A small CTC audio transcriber, trained from scratch.
Training: muon at rate 0.0041, 4500 steps.
Data: 26041 training examples, 8.3 epochs.
Rows from block 5 of a small CTC audio transcriber, named by matrix and row number. Rows with one number within an expert belong to one neuron, the router's apart. Each number is 200 + 40 x the weight over its row's rms, rounded and kept within 0 to 999. All counts start at 0.
Before each expert's rows are labels from the 100 clips, of 14976, where the router gives the expert most weight on average: "top examples" is what is common among them; "loudest" is the band of the loudest frequency at the time of the peak. Only what is clearly more common there than usual is listed. The data: short read English sentences (LibriTTS-R).
# router: slot weights (model.blocks.5.mlp.router.weight, 32x160, trained with AdamW), inputs 80-159
# up: expert up (model.blocks.5.mlp.up, 16x160x160), inputs 80-159
# down: expert down (model.blocks.5.mlp.down, 16x160x160, transposed), outputs 80-159

# expert 1
top examples: voice: female
loudest: 1000 to 2000 Hz
router.2,149,180,231,224,169,226,227,215,158,161,180,158,157,202,188,152,239,163,214,172,188,207,181,203,198,253,184,184,191,152,206,193,205,140,177,262,217,200,252,179,190,314,139,167,258,183,269,162,208,225,169,242,233,198,285,170,266,133,239,191,220,222,257,189,261,177,184,273,153,188,281,210,208,166,213,222,139,184,169,141
router.3,165,272,219,196,210,208,238,219,188,147,253,165,275,187,198,183,184,173,214,208,247,241,185,175,187,231,143,177,202,260,204,238,172,153,238,221,290,249,225,251,149,193,206,178,240,131,210,228,174,236,182,203,209,167,172,202,206,178,118,204,189,201,175,189,146,245,122,234,220,168,151,101,162,250,284,221,183,244,167,204
up.0,231,231,237,140,225,138,166,195,182,223,185,97,194,217,229,313,209,201,182,187,202,199,167,165,266,162,260,215,236,190,223,166,198,165,236,222,154,277,173,216,294,168,235,212,213,199,139,118,163,193,217,212,212,195,180,195,181,252,196,180,214,194,191,181,263,93,86,234,202,171,148,173,169,228,179,161,191,187,127,218
down.0,215,200,182,160,246,193,199,212,218,212,192,276,227,159,151,136,266,167,144,220,253,243,192,262,138,214,208,201,204,212,159,164,212,242,188,194,167,199,243,291,197,219,224,136,192,201,235,289,215,243,160,119,151,215,187,245,148,215,221,281,187,187,237,240,141,190,210,211,191,194,274,244,195,152,233,155,265,183,294,264
up.1,246,208,323,221,200,185,203,237,165,176,206,164,214,296,265,190,163,178,169,186,212,160,239,114,261,177,166,174,151,203,245,180,254,145,169,312,177,212,217,257,218,201,164,233,191,191,203,236,205,212,172,213,247,113,151,184,242,231,204,150,172,255,167,244,145,263,261,255,214,237,209,159,133,156,187,264,162,227,241,216
down.1,178,179,136,191,133,173,166,180,203,275,275,197,216,136,198,146,252,166,208,178,231,265,163,220,138,233,186,209,207,223,142,231,184,235,234,159,178,254,203,136,186,156,245,190,236,196,172,192,168,213,243,226,205,215,245,215,174,170,207,218,253,204,208,175,197,148,113,165,142,228,199,212,225,265,227,142,202,178,195,177
up.2,170,228,142,157,109,203,95,80,151,208,226,210,223,222,182,221,197,189,192,201,184,252,275,227,154,217,230,183,217,224,171,248,187,198,218,240,223,180,266,197,197,258,261,191,160,241,217,267,160,230,185,203,197,245,160,232,279,203,190,218,198,193,193,218,215,258,241,142,159,231,221,185,170,264,216,151,166,247,150,187
down.2,240,225,273,246,177,267,288,224,172,214,241,232,203,259,248,232,236,203,207,191,228,144,210,156,279,211,180,198,164,217,235,209,226,179,158,89,167,222,129,179,179,149,133,188,144,212,154,181,165,266,237,205,163,179,229,243,153,162,179,184,219,148,235,193,93,193,210,182,147,141,183,223,162,248,145,160,139,236,255,186
up.3,159,176,253,235,197,266,212,248,135,164,201,175,176,302,109,222,281,205,211,152,242,208,202,172,195,250,172,200,208,217,193,225,157,247,221,164,239,147,211,134,201,181,258,189,246,197,184,215,206,141,214,213,228,144,251,149,239,228,126,242,212,202,148,136,165,194,185,206,232,181,229,321,195,213,209,161,232,206,191,157
down.3,254,218,211,247,211,174,152,203,187,214,212,226,154,146,262,180,121,165,221,201,249,169,245,195,212,214,280,194,238,192,191,215,181,176,202,227,201,283,214,289,197,235,185,213,195,181,268,136,231,262,186,186,234,207,94,251,210,207,257,173,186,164,228,182,202,170,157,189,218,228,223,139,219,222,218,229,216,224,215,234
up.4,232,243,150,223,239,212,199,264,172,148,191,168,248,257,162,244,174,198,263,242,235,188,174,205,205,136,106,187,259,190,235,144,233,173,155,219,241,239,195,193,223,229,174,203,187,227,110,205,180,188,228,169,204,198,149,206,215,176,182,155,198,152,280,208,183,243,189,229,205,179,154,246,192,181,218,228,214,204,223,137
down.4,165,204,212,205,179,238,173,171,185,227,205,221,189,188,161,129,252,174,171,175,217,178,198,177,198,250,270,205,157,246,175,202,216,223,191,185,172,216,256,184,221,182,228,207,191,157,265,272,204,169,174,248,290,195,231,176,208,263,159,201,219,187,178,123,176,199,272,144,187,249,190,184,199,257,126,182,174,175,201,279
up.5,260,216,233,258,156,142,246,214,163,253,211,166,162,185,193,132,142,190,138,163,215,139,230,153,196,218,232,141,277,194,225,144,182,258,199,154,151,224,225,221,262,180,199,201,201,190,175,189,318,174,243,153,189,228,175,152,218,239,226,190,169,226,247,200,209,184,193,172,119,173,131,117,199,242,192,187,180,226,311,248
down.5,206,181,137,150,186,254,163,212,239,207,211,159,158,170,196,196,254,193,228,181,259,224,168,242,154,218,146,263,155,219,184,183,241,214,181,206,162,181,133,159,185,256,176,172,227,222,221,195,226,218,222,238,209,171,210,234,204,190,214,137,245,162,204,159,263,184,170,162,269,181,305,213,168,218,206,186,160,156,195,209
up.6,145,177,160,193,136,188,210,175,221,222,246,159,222,144,258,200,263,139,180,164,243,296,238,195,221,161,204,253,238,166,201,242,200,227,165,198,114,240,180,279,247,178,217,291,212,188,164,211,145,188,160,241,211,195,248,212,253,220,232,154,219,156,127,181,181,214,242,211,179,264,210,138,216,159,195,186,260,233,151,196
down.6,228,185,228,219,226,183,222,244,213,207,152,265,194,193,179,216,186,225,177,216,140,92,216,225,119,247,194,142,152,222,216,182,203,123,251,223,208,209,219,158,95,231,214,91,133,226,240,187,228,233,226,151,204,147,224,198,167,232,198,202,153,217,249,220,224,192,128,179,181,127,229,205,139,211,194,190,276,232,242,191
up.7,194,200,153,274,160,255,246,189,234,182,194,212,222,142,200,135,179,208,271,170,155,240,218,152,187,143,169,122,223,186,160,167,192,183,237,156,182,186,135,190,237,213,214,242,256,268,190,151,238,192,198,217,193,229,154,250,197,216,206,221,227,227,258,161,130,207,241,150,149,96,179,190,183,258,179,158,196,180,192,143
down.7,192,259,194,181,229,195,243,202,159,170,141,221,205,188,250,210,275,240,149,164,239,170,262,202,220,230,241,312,179,184,216,228,213,228,199,264,245,203,191,205,175,204,207,191,208,266,210,229,251,174,159,168,193,153,188,147,254,169,224,210,202,149,170,171,262,180,163,236,162,241,153,206,211,277,183,190,181,185,222,194
up.8,145,203,142,163,149,225,156,168,194,245,197,144,225,251,202,196,173,239,189,215,215,226,94,209,168,210,212,224,210,267,239,257,276,223,191,107,146,160,194,165,181,272,166,155,173,297,183,224,174,154,158,225,217,177,121,218,173,167,216,223,191,222,181,163,205,292,203,122,118,186,228,200,186,235,208,168,220,208,203,186
down.8,261,150,269,200,216,198,249,188,190,191,218,299,216,202,233,206,174,180,229,127,222,127,199,148,223,238,180,227,209,132,200,138,178,190,232,251,224,191,203,239,178,162,201,240,206,178,147,227,211,250,239,188,128,216,223,164,229,252,194,192,275,198,252,199,248,136,199,256,211,190,161,190,201,236,156,278,145,140,190,188

# expert 14
top examples: the word "me"
loudest: 250 to 500 Hz
router.28,198,251,191,226,213,252,175,172,264,238,181,178,227,237,173,182,145,139,170,233,223,205,208,229,176,251,225,159,203,190,234,205,224,224,228,229,204,166,193,209,150,213,169,201,158,208,237,173,219,165,179,214,176,163,214,221,211,211,173,221,184,238,239,316,202,129,283,210,173,251,168,201,69,207,151,247,161,146,232,161
router.29,182,194,112,150,203,212,167,213,217,278,219,149,169,124,216,239,180,230,209,223,175,197,190,246,225,208,187,105,212,234,142,203,224,260,195,155,164,232,115,149,94,215,171,136,216,172,233,210,217,153,271,243,218,211,237,235,206,252,213,201,181,237,170,257,142,140,259,132,146,237,207,257,149,223,150,190,193,166,222,245
up.0,206,221,275,149,193,186,197,196,208,161,95,222,211,194,217,207,259,214,222,217,282,179,244,148,261,219,199,169,125,169,218,196,214,165,132,221,166,241,195,187,212,117,183,231,205,147,114,251,239,163,171,138,256,206,185,251,262,213,197,233,216,215,153,178,211,192,280,258,213,201,231,256,176,173,218,320,275,228,179,145
down.0,190,243,200,195,133,163,211,204,264,156,199,126,242,159,147,214,185,225,178,296,159,243,134,280,154,197,225,216,243,141,240,173,120,205,259,209,225,168,214,232,185,214,147,162,170,168,218,200,189,198,264,183,221,205,233,176,215,170,138,175,180,156,260,204,269,207,189,195,172,143,248,158,255,265,194,76,184,202,200,197
up.1,255,205,182,225,82,240,257,237,273,233,162,151,249,203,218,197,203,214,215,179,229,151,219,180,191,200,208,177,208,197,246,199,150,216,239,168,152,231,176,119,230,229,133,176,188,207,163,239,168,259,205,176,195,255,223,140,273,201,183,295,149,214,257,245,220,125,247,222,160,128,203,266,170,197,144,188,195,184,240,202
down.1,200,149,200,178,214,167,147,186,172,179,205,208,196,247,196,207,145,222,236,184,178,122,172,220,268,155,168,245,237,119,189,173,254,237,194,183,200,272,247,217,168,187,211,178,161,210,235,59,245,243,176,201,160,156,136,255,177,220,288,139,181,224,193,172,257,220,191,181,220,241,246,189,121,169,218,247,196,264,205,219
up.2,214,177,235,158,159,201,138,264,185,152,208,236,211,249,177,175,245,212,234,242,197,158,199,186,178,243,158,233,229,226,186,231,176,140,229,147,148,160,182,198,159,177,208,230,210,199,160,169,160,207,162,169,277,241,208,250,243,208,200,251,209,217,233,234,235,144,208,122,232,235,242,228,207,225,215,105,184,193,186,192
down.2,214,219,227,209,233,158,296,178,202,250,237,218,151,191,232,178,141,145,136,142,187,253,138,227,220,134,195,228,222,196,167,205,163,270,155,186,180,259,199,190,191,161,153,197,256,204,193,190,253,175,159,224,127,179,212,170,181,248,213,220,234,180,168,168,137,225,170,190,151,212,159,229,192,168,220,340,209,229,233,147
up.3,205,320,190,247,170,184,251,194,235,205,203,175,164,253,227,255,229,164,147,212,212,200,222,190,165,230,189,214,207,190,212,206,154,210,197,160,175,293,136,175,184,232,98,204,186,246,214,130,268,244,186,228,200,224,171,203,236,263,151,169,141,270,207,148,187,205,216,170,159,245,196,171,167,244,219,239,76,203,190,234
down.3,197,58,219,115,240,221,187,208,245,212,177,196,245,226,132,240,175,285,209,202,145,218,131,193,250,241,218,230,190,151,195,252,211,214,256,182,184,200,232,191,285,153,258,202,239,293,199,256,276,193,144,152,182,206,227,226,177,184,194,175,179,216,192,226,191,199,243,196,235,85,249,248,119,161,156,245,169,164,160,203
up.4,199,210,192,140,230,201,164,201,154,167,192,128,216,234,243,204,145,191,176,282,187,167,213,202,256,180,161,207,212,169,217,299,132,240,188,187,285,190,157,209,151,172,146,145,263,142,173,246,180,257,232,161,159,264,184,248,195,208,238,248,196,193,189,163,213,199,187,164,198,171,185,235,231,237,265,160,248,220,199,170
down.4,184,274,170,231,215,203,177,189,296,233,225,281,116,175,267,225,226,249,168,165,182,259,115,196,155,261,213,202,183,195,162,206,223,119,247,213,169,182,232,215,182,253,157,172,92,250,160,171,173,166,158,247,238,191,206,142,225,126,171,181,190,121,207,189,194,227,214,213,241,208,256,181,179,203,220,198,236,229,194,222
up.5,236,176,254,221,266,255,205,197,213,178,205,230,120,226,224,193,202,214,284,263,210,159,205,198,252,172,212,94,183,203,146,176,264,241,179,147,141,172,148,178,211,171,183,226,202,225,233,265,218,159,125,181,275,179,244,275,178,207,150,209,222,165,193,214,168,182,203,228,225,228,259,217,175,127,192,175,238,195,240,175
down.5,220,225,149,271,207,143,190,190,206,227,227,160,231,201,170,224,190,140,244,202,169,253,159,242,155,252,159,231,241,225,181,286,177,244,180,287,230,199,220,123,160,267,183,188,299,109,194,164,197,101,225,221,157,294,210,185,193,196,160,249,295,215,209,149,118,239,222,153,207,182,132,163,241,236,199,185,182,204,180,227
up.6,196,235,206,177,215,272,176,200,186,194,193,208,179,223,266,194,195,186,185,161,172,173,176,211,271,132,187,234,178,204,275,175,199,137,163,153,218,202,140,167,229,209,166,251,171,183,240,169,179,176,219,120,190,212,227,239,187,174,176,240,202,102,140,210,156,144,151,213,274,107,177,255,258,274,189,231,225,226,286,273
down.6,216,251,183,220,213,154,182,160,207,163,221,157,174,227,173,135,174,150,193,177,213,155,102,184,165,254,147,303,229,241,174,205,233,190,211,309,107,173,201,258,236,211,217,86,180,212,153,174,193,278,182,219,295,245,161,196,173,174,245,200,273,195,196,208,230,243,235,174,167,206,202,178,245,112,256,203,175,191,236,226
up.7,203,224,249,207,228,159,222,259,183,212,317,234,111,218,149,136,198,207,182,132,129,211,188,234,253,171,216,178,201,198,252,158,216,204,188,197,193,226,184,146,150,181,163,216,215,129,115,200,173,210,174,231,244,243,170,259,193,194,154,255,205,199,168,222,212,217,232,183,176,219,212,201,138,159,235,193,190,247,197,175
down.7,181,164,213,245,171,240,141,178,184,163,126,193,141,191,164,229,202,232,215,210,208,214,255,128,167,136,207,248,185,249,173,280,139,233,200,220,232,115,200,205,125,236,216,209,233,235,235,202,128,138,212,267,127,137,238,163,211,163,207,171,165,150,155,220,157,289,202,264,196,185,164,272,200,253,144,203,249,201,193,204
up.8,208,172,203,123,211,201,288,217,161,220,258,194,168,152,227,222,187,258,195,176,202,166,208,141,234,172,209,229,175,175,185,163,229,206,163,163,165,132,270,221,199,199,136,199,203,301,160,187,167,168,132,234,252,232,225,221,232,168,237,234,296,227,177,187,227,186,169,186,260,142,145,192,185,98,213,237,182,248,223,157
down.8,259,171,200,172,178,193,156,187,255,171,140,214,194,182,208,137,240,189,277,171,231,237,223,158,183,151,199,173,294,177,160,216,245,249,251,211,264,230,138,216,217,203,233,205,187,144,217,254,241,257,221,284,134,212,95,163,269,213,254,212,137,227,251,200,198,207,214,253,173,219,254,175,112,276,203,162,219,162,182,216

# expert 3
top examples: voice: female; the word "of"; the word "a"
loudest: 250 to 500 Hz
router.6,234,168,234,248,285,243,238,188,237,198,123,209,158,213,207,125,124,225,224,204,187,187,92,140,219,192,167,187,230,164,175,154,131,268,202,213,268,113,177,167,194,212,195,136,211,184,189,174,198,218,152,235,213,169,189,214,252,309,248,188,149,245,213,209,199,195,218,184,172,194,163,239,208,193,169,188,215,112,234,184
router.7,208,247,155,201,250,264,219,252,191,210,177,197,188,127,177,195,221,166,218,157,169,189,217,199,222,160,231,157,218,265,236,272,260,237,126,216,189,228,161,157,118,194,184,246,186,174,135,282,197,173,143,135,190,206,185,205,139,176,186,140,166,176,129,243,142,180,174,157,169,149,180,167,191,162,258,226,206,252,185,207
up.0,121,209,185,167,247,172,239,155,196,209,175,151,213,117,212,184,241,196,212,139,230,225,177,228,210,137,189,195,230,144,180,142,215,236,154,258,184,275,163,197,158,218,243,254,163,208,203,136,203,252,207,192,166,222,178,175,224,162,218,281,257,194,301,212,238,170,280,215,161,187,202,196,144,194,227,170,217,224,169,216
down.0,186,253,236,235,160,201,173,217,149,209,230,203,164,226,161,230,191,271,138,215,185,287,269,221,161,215,135,182,206,255,214,196,182,177,207,155,110,183,224,179,186,107,173,187,138,225,240,238,173,168,173,200,231,232,223,267,179,179,166,187,186,241,115,222,238,191,172,215,163,202,196,234,257,280,200,257,187,221,185,201
up.1,238,168,253,203,224,196,96,229,180,245,226,212,178,188,212,166,171,119,233,200,242,190,208,325,171,203,189,271,203,190,251,178,284,193,132,186,201,252,202,176,204,221,256,199,233,194,242,174,188,161,263,217,132,157,193,212,180,209,267,208,197,164,167,211,214,166,289,217,225,214,160,171,218,191,187,270,150,216,226,186
down.1,170,208,209,153,197,180,262,238,189,186,166,167,255,190,185,240,197,239,181,253,140,195,231,177,209,230,195,163,245,230,98,222,175,268,225,164,233,170,202,180,255,158,177,185,208,199,142,279,127,246,144,175,243,131,245,192,161,176,212,169,191,165,205,214,184,199,166,237,192,174,228,265,253,233,262,207,190,216,121,172
up.2,192,164,186,175,147,126,192,203,196,213,244,320,248,175,171,227,162,141,230,208,225,254,270,248,145,275,178,178,212,175,152,229,233,192,166,196,167,214,179,246,195,164,206,237,191,186,150,201,225,208,189,162,226,219,202,157,185,174,204,185,267,196,168,251,260,152,128,189,229,236,142,164,168,223,151,259,170,174,240,147
down.2,203,178,231,214,206,254,248,163,164,226,189,162,211,253,227,254,216,204,169,221,180,231,190,201,170,89,228,161,204,204,247,207,231,182,195,203,215,211,211,122,226,176,274,233,216,211,256,214,111,187,181,233,128,190,180,205,174,259,201,182,176,215,286,115,267,176,223,255,170,167,227,317,183,211,264,170,140,183,187,239
up.3,187,148,194,223,212,172,191,239,188,158,156,164,166,218,187,173,223,180,149,198,168,192,176,244,235,163,209,168,219,154,179,237,158,142,121,237,224,282,157,230,210,271,155,193,127,207,271,86,219,122,266,264,262,205,241,179,191,243,142,180,292,233,247,144,201,234,208,239,197,172,289,171,132,153,205,250,144,199,182,193
down.3,207,221,227,169,248,154,225,247,198,178,235,268,176,127,199,230,171,207,217,246,253,288,228,127,253,192,172,303,144,207,164,137,213,231,225,218,150,150,230,226,201,158,175,252,163,225,172,260,206,239,188,233,236,181,179,251,207,210,175,213,160,172,202,256,216,205,225,155,189,214,176,257,189,230,233,187,271,241,216,239
up.4,182,152,248,232,230,246,287,249,169,203,248,163,196,182,157,219,135,243,232,181,172,197,159,174,171,227,158,161,149,147,178,155,174,171,183,222,279,135,123,247,167,193,145,172,207,239,192,191,167,178,216,190,277,217,262,211,149,145,165,199,200,318,212,266,142,247,186,204,192,183,224,193,221,167,225,181,166,216,178,215
down.4,133,317,256,223,183,148,135,165,155,223,206,195,195,225,179,207,201,123,159,214,210,262,250,194,131,173,150,205,156,235,183,148,175,217,184,235,136,255,174,210,178,206,151,218,212,197,173,189,198,259,176,218,143,183,270,215,256,171,151,222,232,206,170,253,280,264,211,217,283,213,188,188,220,190,194,208,200,189,299,231
up.5,197,180,197,194,194,123,133,191,155,208,257,192,149,234,174,165,138,207,222,201,199,192,193,224,140,172,156,215,260,234,169,210,250,296,199,182,251,179,194,118,254,240,251,205,201,220,235,211,251,207,270,160,147,264,161,169,214,176,137,186,151,268,200,211,216,205,246,171,144,151,111,150,288,215,132,176,199,205,200,163
down.5,249,227,149,237,168,250,263,213,215,198,130,149,268,217,299,241,228,149,238,182,248,185,268,195,184,151,266,144,188,168,186,200,194,117,218,147,196,216,263,261,226,181,210,157,242,217,178,214,110,241,229,175,198,180,229,208,259,173,163,180,158,157,147,207,140,213,207,257,195,206,262,258,132,225,228,225,180,254,179,147
up.6,98,238,186,178,192,193,145,117,193,217,199,247,182,175,153,223,205,212,169,175,194,229,171,259,113,180,157,197,212,174,221,197,244,240,157,221,189,103,166,265,193,125,178,242,187,138,154,252,111,182,203,178,234,198,259,203,225,210,314,211,142,152,145,163,268,239,169,212,232,215,130,269,232,202,181,166,243,158,177,172
down.6,198,214,210,218,179,227,177,218,199,188,237,159,218,296,231,188,239,205,180,189,140,204,185,222,251,215,283,192,242,176,126,215,134,197,266,138,217,190,217,193,222,204,196,176,231,213,258,224,246,170,174,196,196,217,218,106,239,204,151,181,212,178,280,221,201,196,175,197,204,188,301,207,170,205,220,156,133,188,228,212
up.7,245,240,199,184,203,259,232,193,140,222,226,149,179,178,194,224,238,271,229,176,203,222,208,196,154,244,216,159,180,136,123,172,238,311,143,249,180,258,122,211,230,169,149,240,215,237,143,207,191,199,212,188,191,242,197,174,191,215,189,170,178,119,118,157,161,299,185,122,216,241,156,164,133,202,217,185,191,180,247,194
down.7,185,169,251,217,173,190,206,164,255,184,208,227,175,148,250,219,171,132,160,199,176,262,173,166,187,163,232,156,205,288,216,228,147,163,218,193,303,204,295,218,166,211,236,181,207,187,206,192,175,157,224,259,257,196,213,231,199,155,157,144,203,231,279,179,186,89,108,195,149,227,258,188,311,171,224,267,143,214,262,171
up.8,223,211,200,281,237,157,156,241,215,140,226,154,158,272,162,166,207,245,168,263,178,161,202,180,221,170,213,154,242,158,229,209,200,184,230,187,205,192,225,262,183,193,195,227,266,122,261,119,231,214,227,255,217,180,147,193,238,218,228,134,187,238,258,144,166,287,131,197,167,218,266,123,230,188,228,197,194,228,214,223
down.8,242,206,205,133,242,208,196,239,208,256,180,283,223,203,204,178,181,196,227,220,152,105,221,215,231,190,183,211,121,212,155,178,216,153,239,190,234,232,213,207,213,215,267,260,212,183,200,224,171,240,223,223,161,131,198,174,199,201,301,177,159,154,147,206,201,195,251,230,258,156,203,200,150,203,187,201,226,266,170,252

# expert 10
top examples: voice: male
loudest: 1000 to 2000 Hz
router.20,240,179,206,292,190,256,243,281,152,161,175,209,151,179,223,154,164,204,237,139,167,217,263,180,247,215,211,215,223,273,244,273,166,270,197,219,256,223,120,178,206,173,189,179,211,152,211,174,128,195,169,89,209,214,143,186,246,201,224,153,165,246,183,140,191,253,174,218,220,215,272,172,222,85,190,179,259,274,186,220
router.21,196,210,81,203,198,139,241,253,157,194,304,201,182,152,177,192,134,174,165,246,234,216,201,228,236,201,199,216,221,259,116,187,173,237,155,204,237,214,232,278,151,151,232,188,186,207,195,230,170,220,184,203,196,237,190,193,102,205,174,235,168,163,210,235,195,175,190,256,151,259,226,189,225,174,258,252,245,166,216,214
up.0,181,196,183,227,235,229,158,231,189,224,223,142,117,195,274,188,154,198,117,183,218,210,213,186,176,183,223,232,188,141,222,282,182,226,217,209,179,155,271,166,193,223,241,169,227,198,151,162,178,224,265,239,262,156,166,195,171,120,170,208,190,189,202,199,191,308,147,162,216,208,182,180,220,233,259,172,173,168,209,173
down.0,124,228,168,222,205,212,279,163,150,128,219,233,191,149,207,216,152,148,227,177,143,257,174,210,249,218,238,242,206,303,179,132,165,128,208,245,239,244,163,242,237,260,252,174,210,177,261,159,254,213,171,212,178,201,231,242,264,281,248,191,207,229,229,181,237,239,223,156,211,184,154,192,232,217,237,201,151,227,175,235
up.1,257,181,204,168,186,229,214,188,190,166,219,139,207,192,199,157,219,144,244,187,157,212,233,125,253,199,281,164,201,236,205,213,262,111,170,166,160,198,217,210,240,201,181,162,210,124,225,212,208,219,163,244,126,137,256,245,177,192,210,176,194,267,162,196,220,127,177,241,145,117,191,175,272,166,212,91,172,265,199,209
down.1,166,304,150,212,183,280,175,206,216,242,202,222,247,183,225,194,226,183,219,217,269,241,187,230,141,199,188,228,136,198,185,269,156,241,176,124,165,224,245,210,207,237,228,144,177,243,170,177,198,151,194,197,186,245,171,242,199,184,166,256,245,217,233,114,178,239,218,166,246,212,205,157,233,234,241,209,151,199,80,180
up.2,167,149,197,126,250,222,184,158,261,190,215,172,215,235,181,260,196,164,182,189,172,201,243,199,222,211,170,190,159,201,224,143,173,228,173,162,206,201,241,129,191,157,138,213,187,199,250,191,165,196,216,232,164,235,282,120,242,159,207,178,252,197,232,129,146,196,228,206,191,212,193,168,269,165,178,217,231,223,256,163
down.2,252,291,216,214,161,104,150,224,181,203,248,262,217,294,171,219,213,242,216,158,158,217,238,173,158,227,146,209,197,164,259,233,252,234,254,218,167,197,192,245,207,235,214,194,178,203,149,167,205,164,154,219,182,185,190,305,177,183,169,172,273,164,172,259,228,173,218,208,257,220,219,196,146,170,198,136,149,174,187,188
up.3,191,188,202,219,250,230,162,108,269,161,159,194,203,209,291,194,152,178,170,227,173,172,194,222,213,223,181,206,233,204,193,310,245,274,170,229,160,229,178,163,193,252,215,229,280,146,180,235,185,212,227,138,127,172,177,205,199,202,127,215,216,167,225,226,200,256,131,141,270,187,210,208,205,218,179,85,217,220,166,195
down.3,99,124,217,278,164,257,179,252,159,237,291,189,212,199,210,269,146,181,240,120,207,181,225,237,288,138,263,219,208,171,138,144,212,218,210,137,190,265,177,177,215,203,205,157,171,218,292,202,236,155,202,191,264,226,131,245,224,163,184,225,216,171,190,253,246,210,177,197,188,242,224,173,231,191,180,167,192,198,199,189
up.4,202,193,218,226,227,198,227,171,133,176,200,135,143,206,171,198,260,196,216,141,222,132,199,163,246,256,210,210,215,189,185,214,172,203,219,185,239,281,306,165,168,280,159,187,191,174,191,192,212,153,274,203,353,123,217,250,231,183,84,219,231,181,229,194,286,233,164,219,136,166,311,254,208,224,209,227,149,223,171,181
down.4,231,181,220,266,229,146,277,226,210,241,188,181,202,171,279,165,96,108,187,187,185,237,282,243,233,185,220,210,183,238,182,210,217,177,175,166,211,170,157,225,244,238,234,175,276,204,280,193,166,231,235,109,167,205,178,158,203,259,282,202,164,187,233,127,188,246,164,167,223,214,148,107,234,230,241,133,147,205,253,271
up.5,125,196,171,247,149,217,217,216,219,170,226,268,194,225,264,200,249,189,192,124,238,127,187,196,221,182,215,225,206,161,221,169,204,155,189,163,164,168,111,189,161,149,147,210,104,275,189,205,177,232,207,204,205,128,179,250,187,192,152,226,166,312,213,242,235,169,214,245,202,192,221,230,235,257,200,185,263,162,188,211
down.5,259,276,251,118,152,289,161,238,160,196,206,234,221,174,153,338,220,205,206,204,252,216,225,154,236,200,194,149,256,197,156,256,200,165,218,228,248,250,178,234,195,209,211,248,165,115,171,156,210,238,219,166,195,228,203,251,193,201,238,207,184,167,188,139,190,214,181,227,138,129,217,198,153,234,187,184,162,246,174,231
up.6,175,178,182,180,178,252,223,231,196,233,214,135,211,218,202,178,143,192,266,214,141,202,169,177,220,202,211,182,192,194,139,225,162,249,174,167,207,155,234,180,236,214,244,124,266,243,225,226,243,231,165,214,186,150,147,239,252,177,183,171,180,205,128,186,178,132,219,210,154,237,231,240,168,177,152,145,140,214,267,242
down.6,119,169,227,218,227,223,106,219,204,207,185,241,169,188,203,218,217,238,154,187,226,238,254,185,197,147,229,223,148,144,218,141,222,208,159,215,174,268,225,223,164,181,228,263,190,256,138,167,174,219,196,164,245,236,203,79,214,210,149,195,242,131,233,219,281,202,140,245,143,101,185,171,289,226,225,185,180,152,171,217
up.7,217,179,233,140,204,266,164,176,256,224,85,114,158,291,237,251,264,203,171,172,221,195,207,221,145,200,172,182,215,206,265,164,274,139,89,205,170,268,146,164,163,173,153,227,245,190,189,145,212,168,171,209,197,224,181,206,213,193,221,231,224,218,191,201,125,194,225,224,229,215,187,220,145,278,222,175,239,187,132,170
down.7,195,203,252,229,201,183,245,233,239,214,232,260,162,132,184,171,192,208,206,185,182,150,274,213,175,202,301,177,193,224,128,258,166,134,289,184,212,168,237,227,170,231,262,182,165,224,251,193,179,186,205,184,162,157,154,214,175,163,159,127,260,162,223,201,286,67,176,246,177,251,279,198,208,128,262,182,278,195,178,251
up.8,157,246,230,220,181,202,285,266,145,247,201,153,133,227,190,190,195,188,219,123,248,173,190,254,280,221,141,171,247,175,239,244,217,264,220,143,178,126,152,195,211,155,177,175,221,141,253,175,256,207,245,224,219,162,223,180,202,251,195,199,211,229,94,190,221,227,211,128,178,235,86,237,209,247,157,226,145,162,235,152
down.8,335,140,282,211,225,201,169,181,181,154,246,248,229,210,217,225,262,249,205,295,210,202,236,225,197,207,230,137,194,213,228,121,206,201,227,275,214,275,164,206,201,183,199,251,159,185,152,215,151,177,163,247,185,237,216,146,238,117,191,165,238,197,165,224,237,181,167,245,287,158,186,185,221,197,180,180,253,195,158,225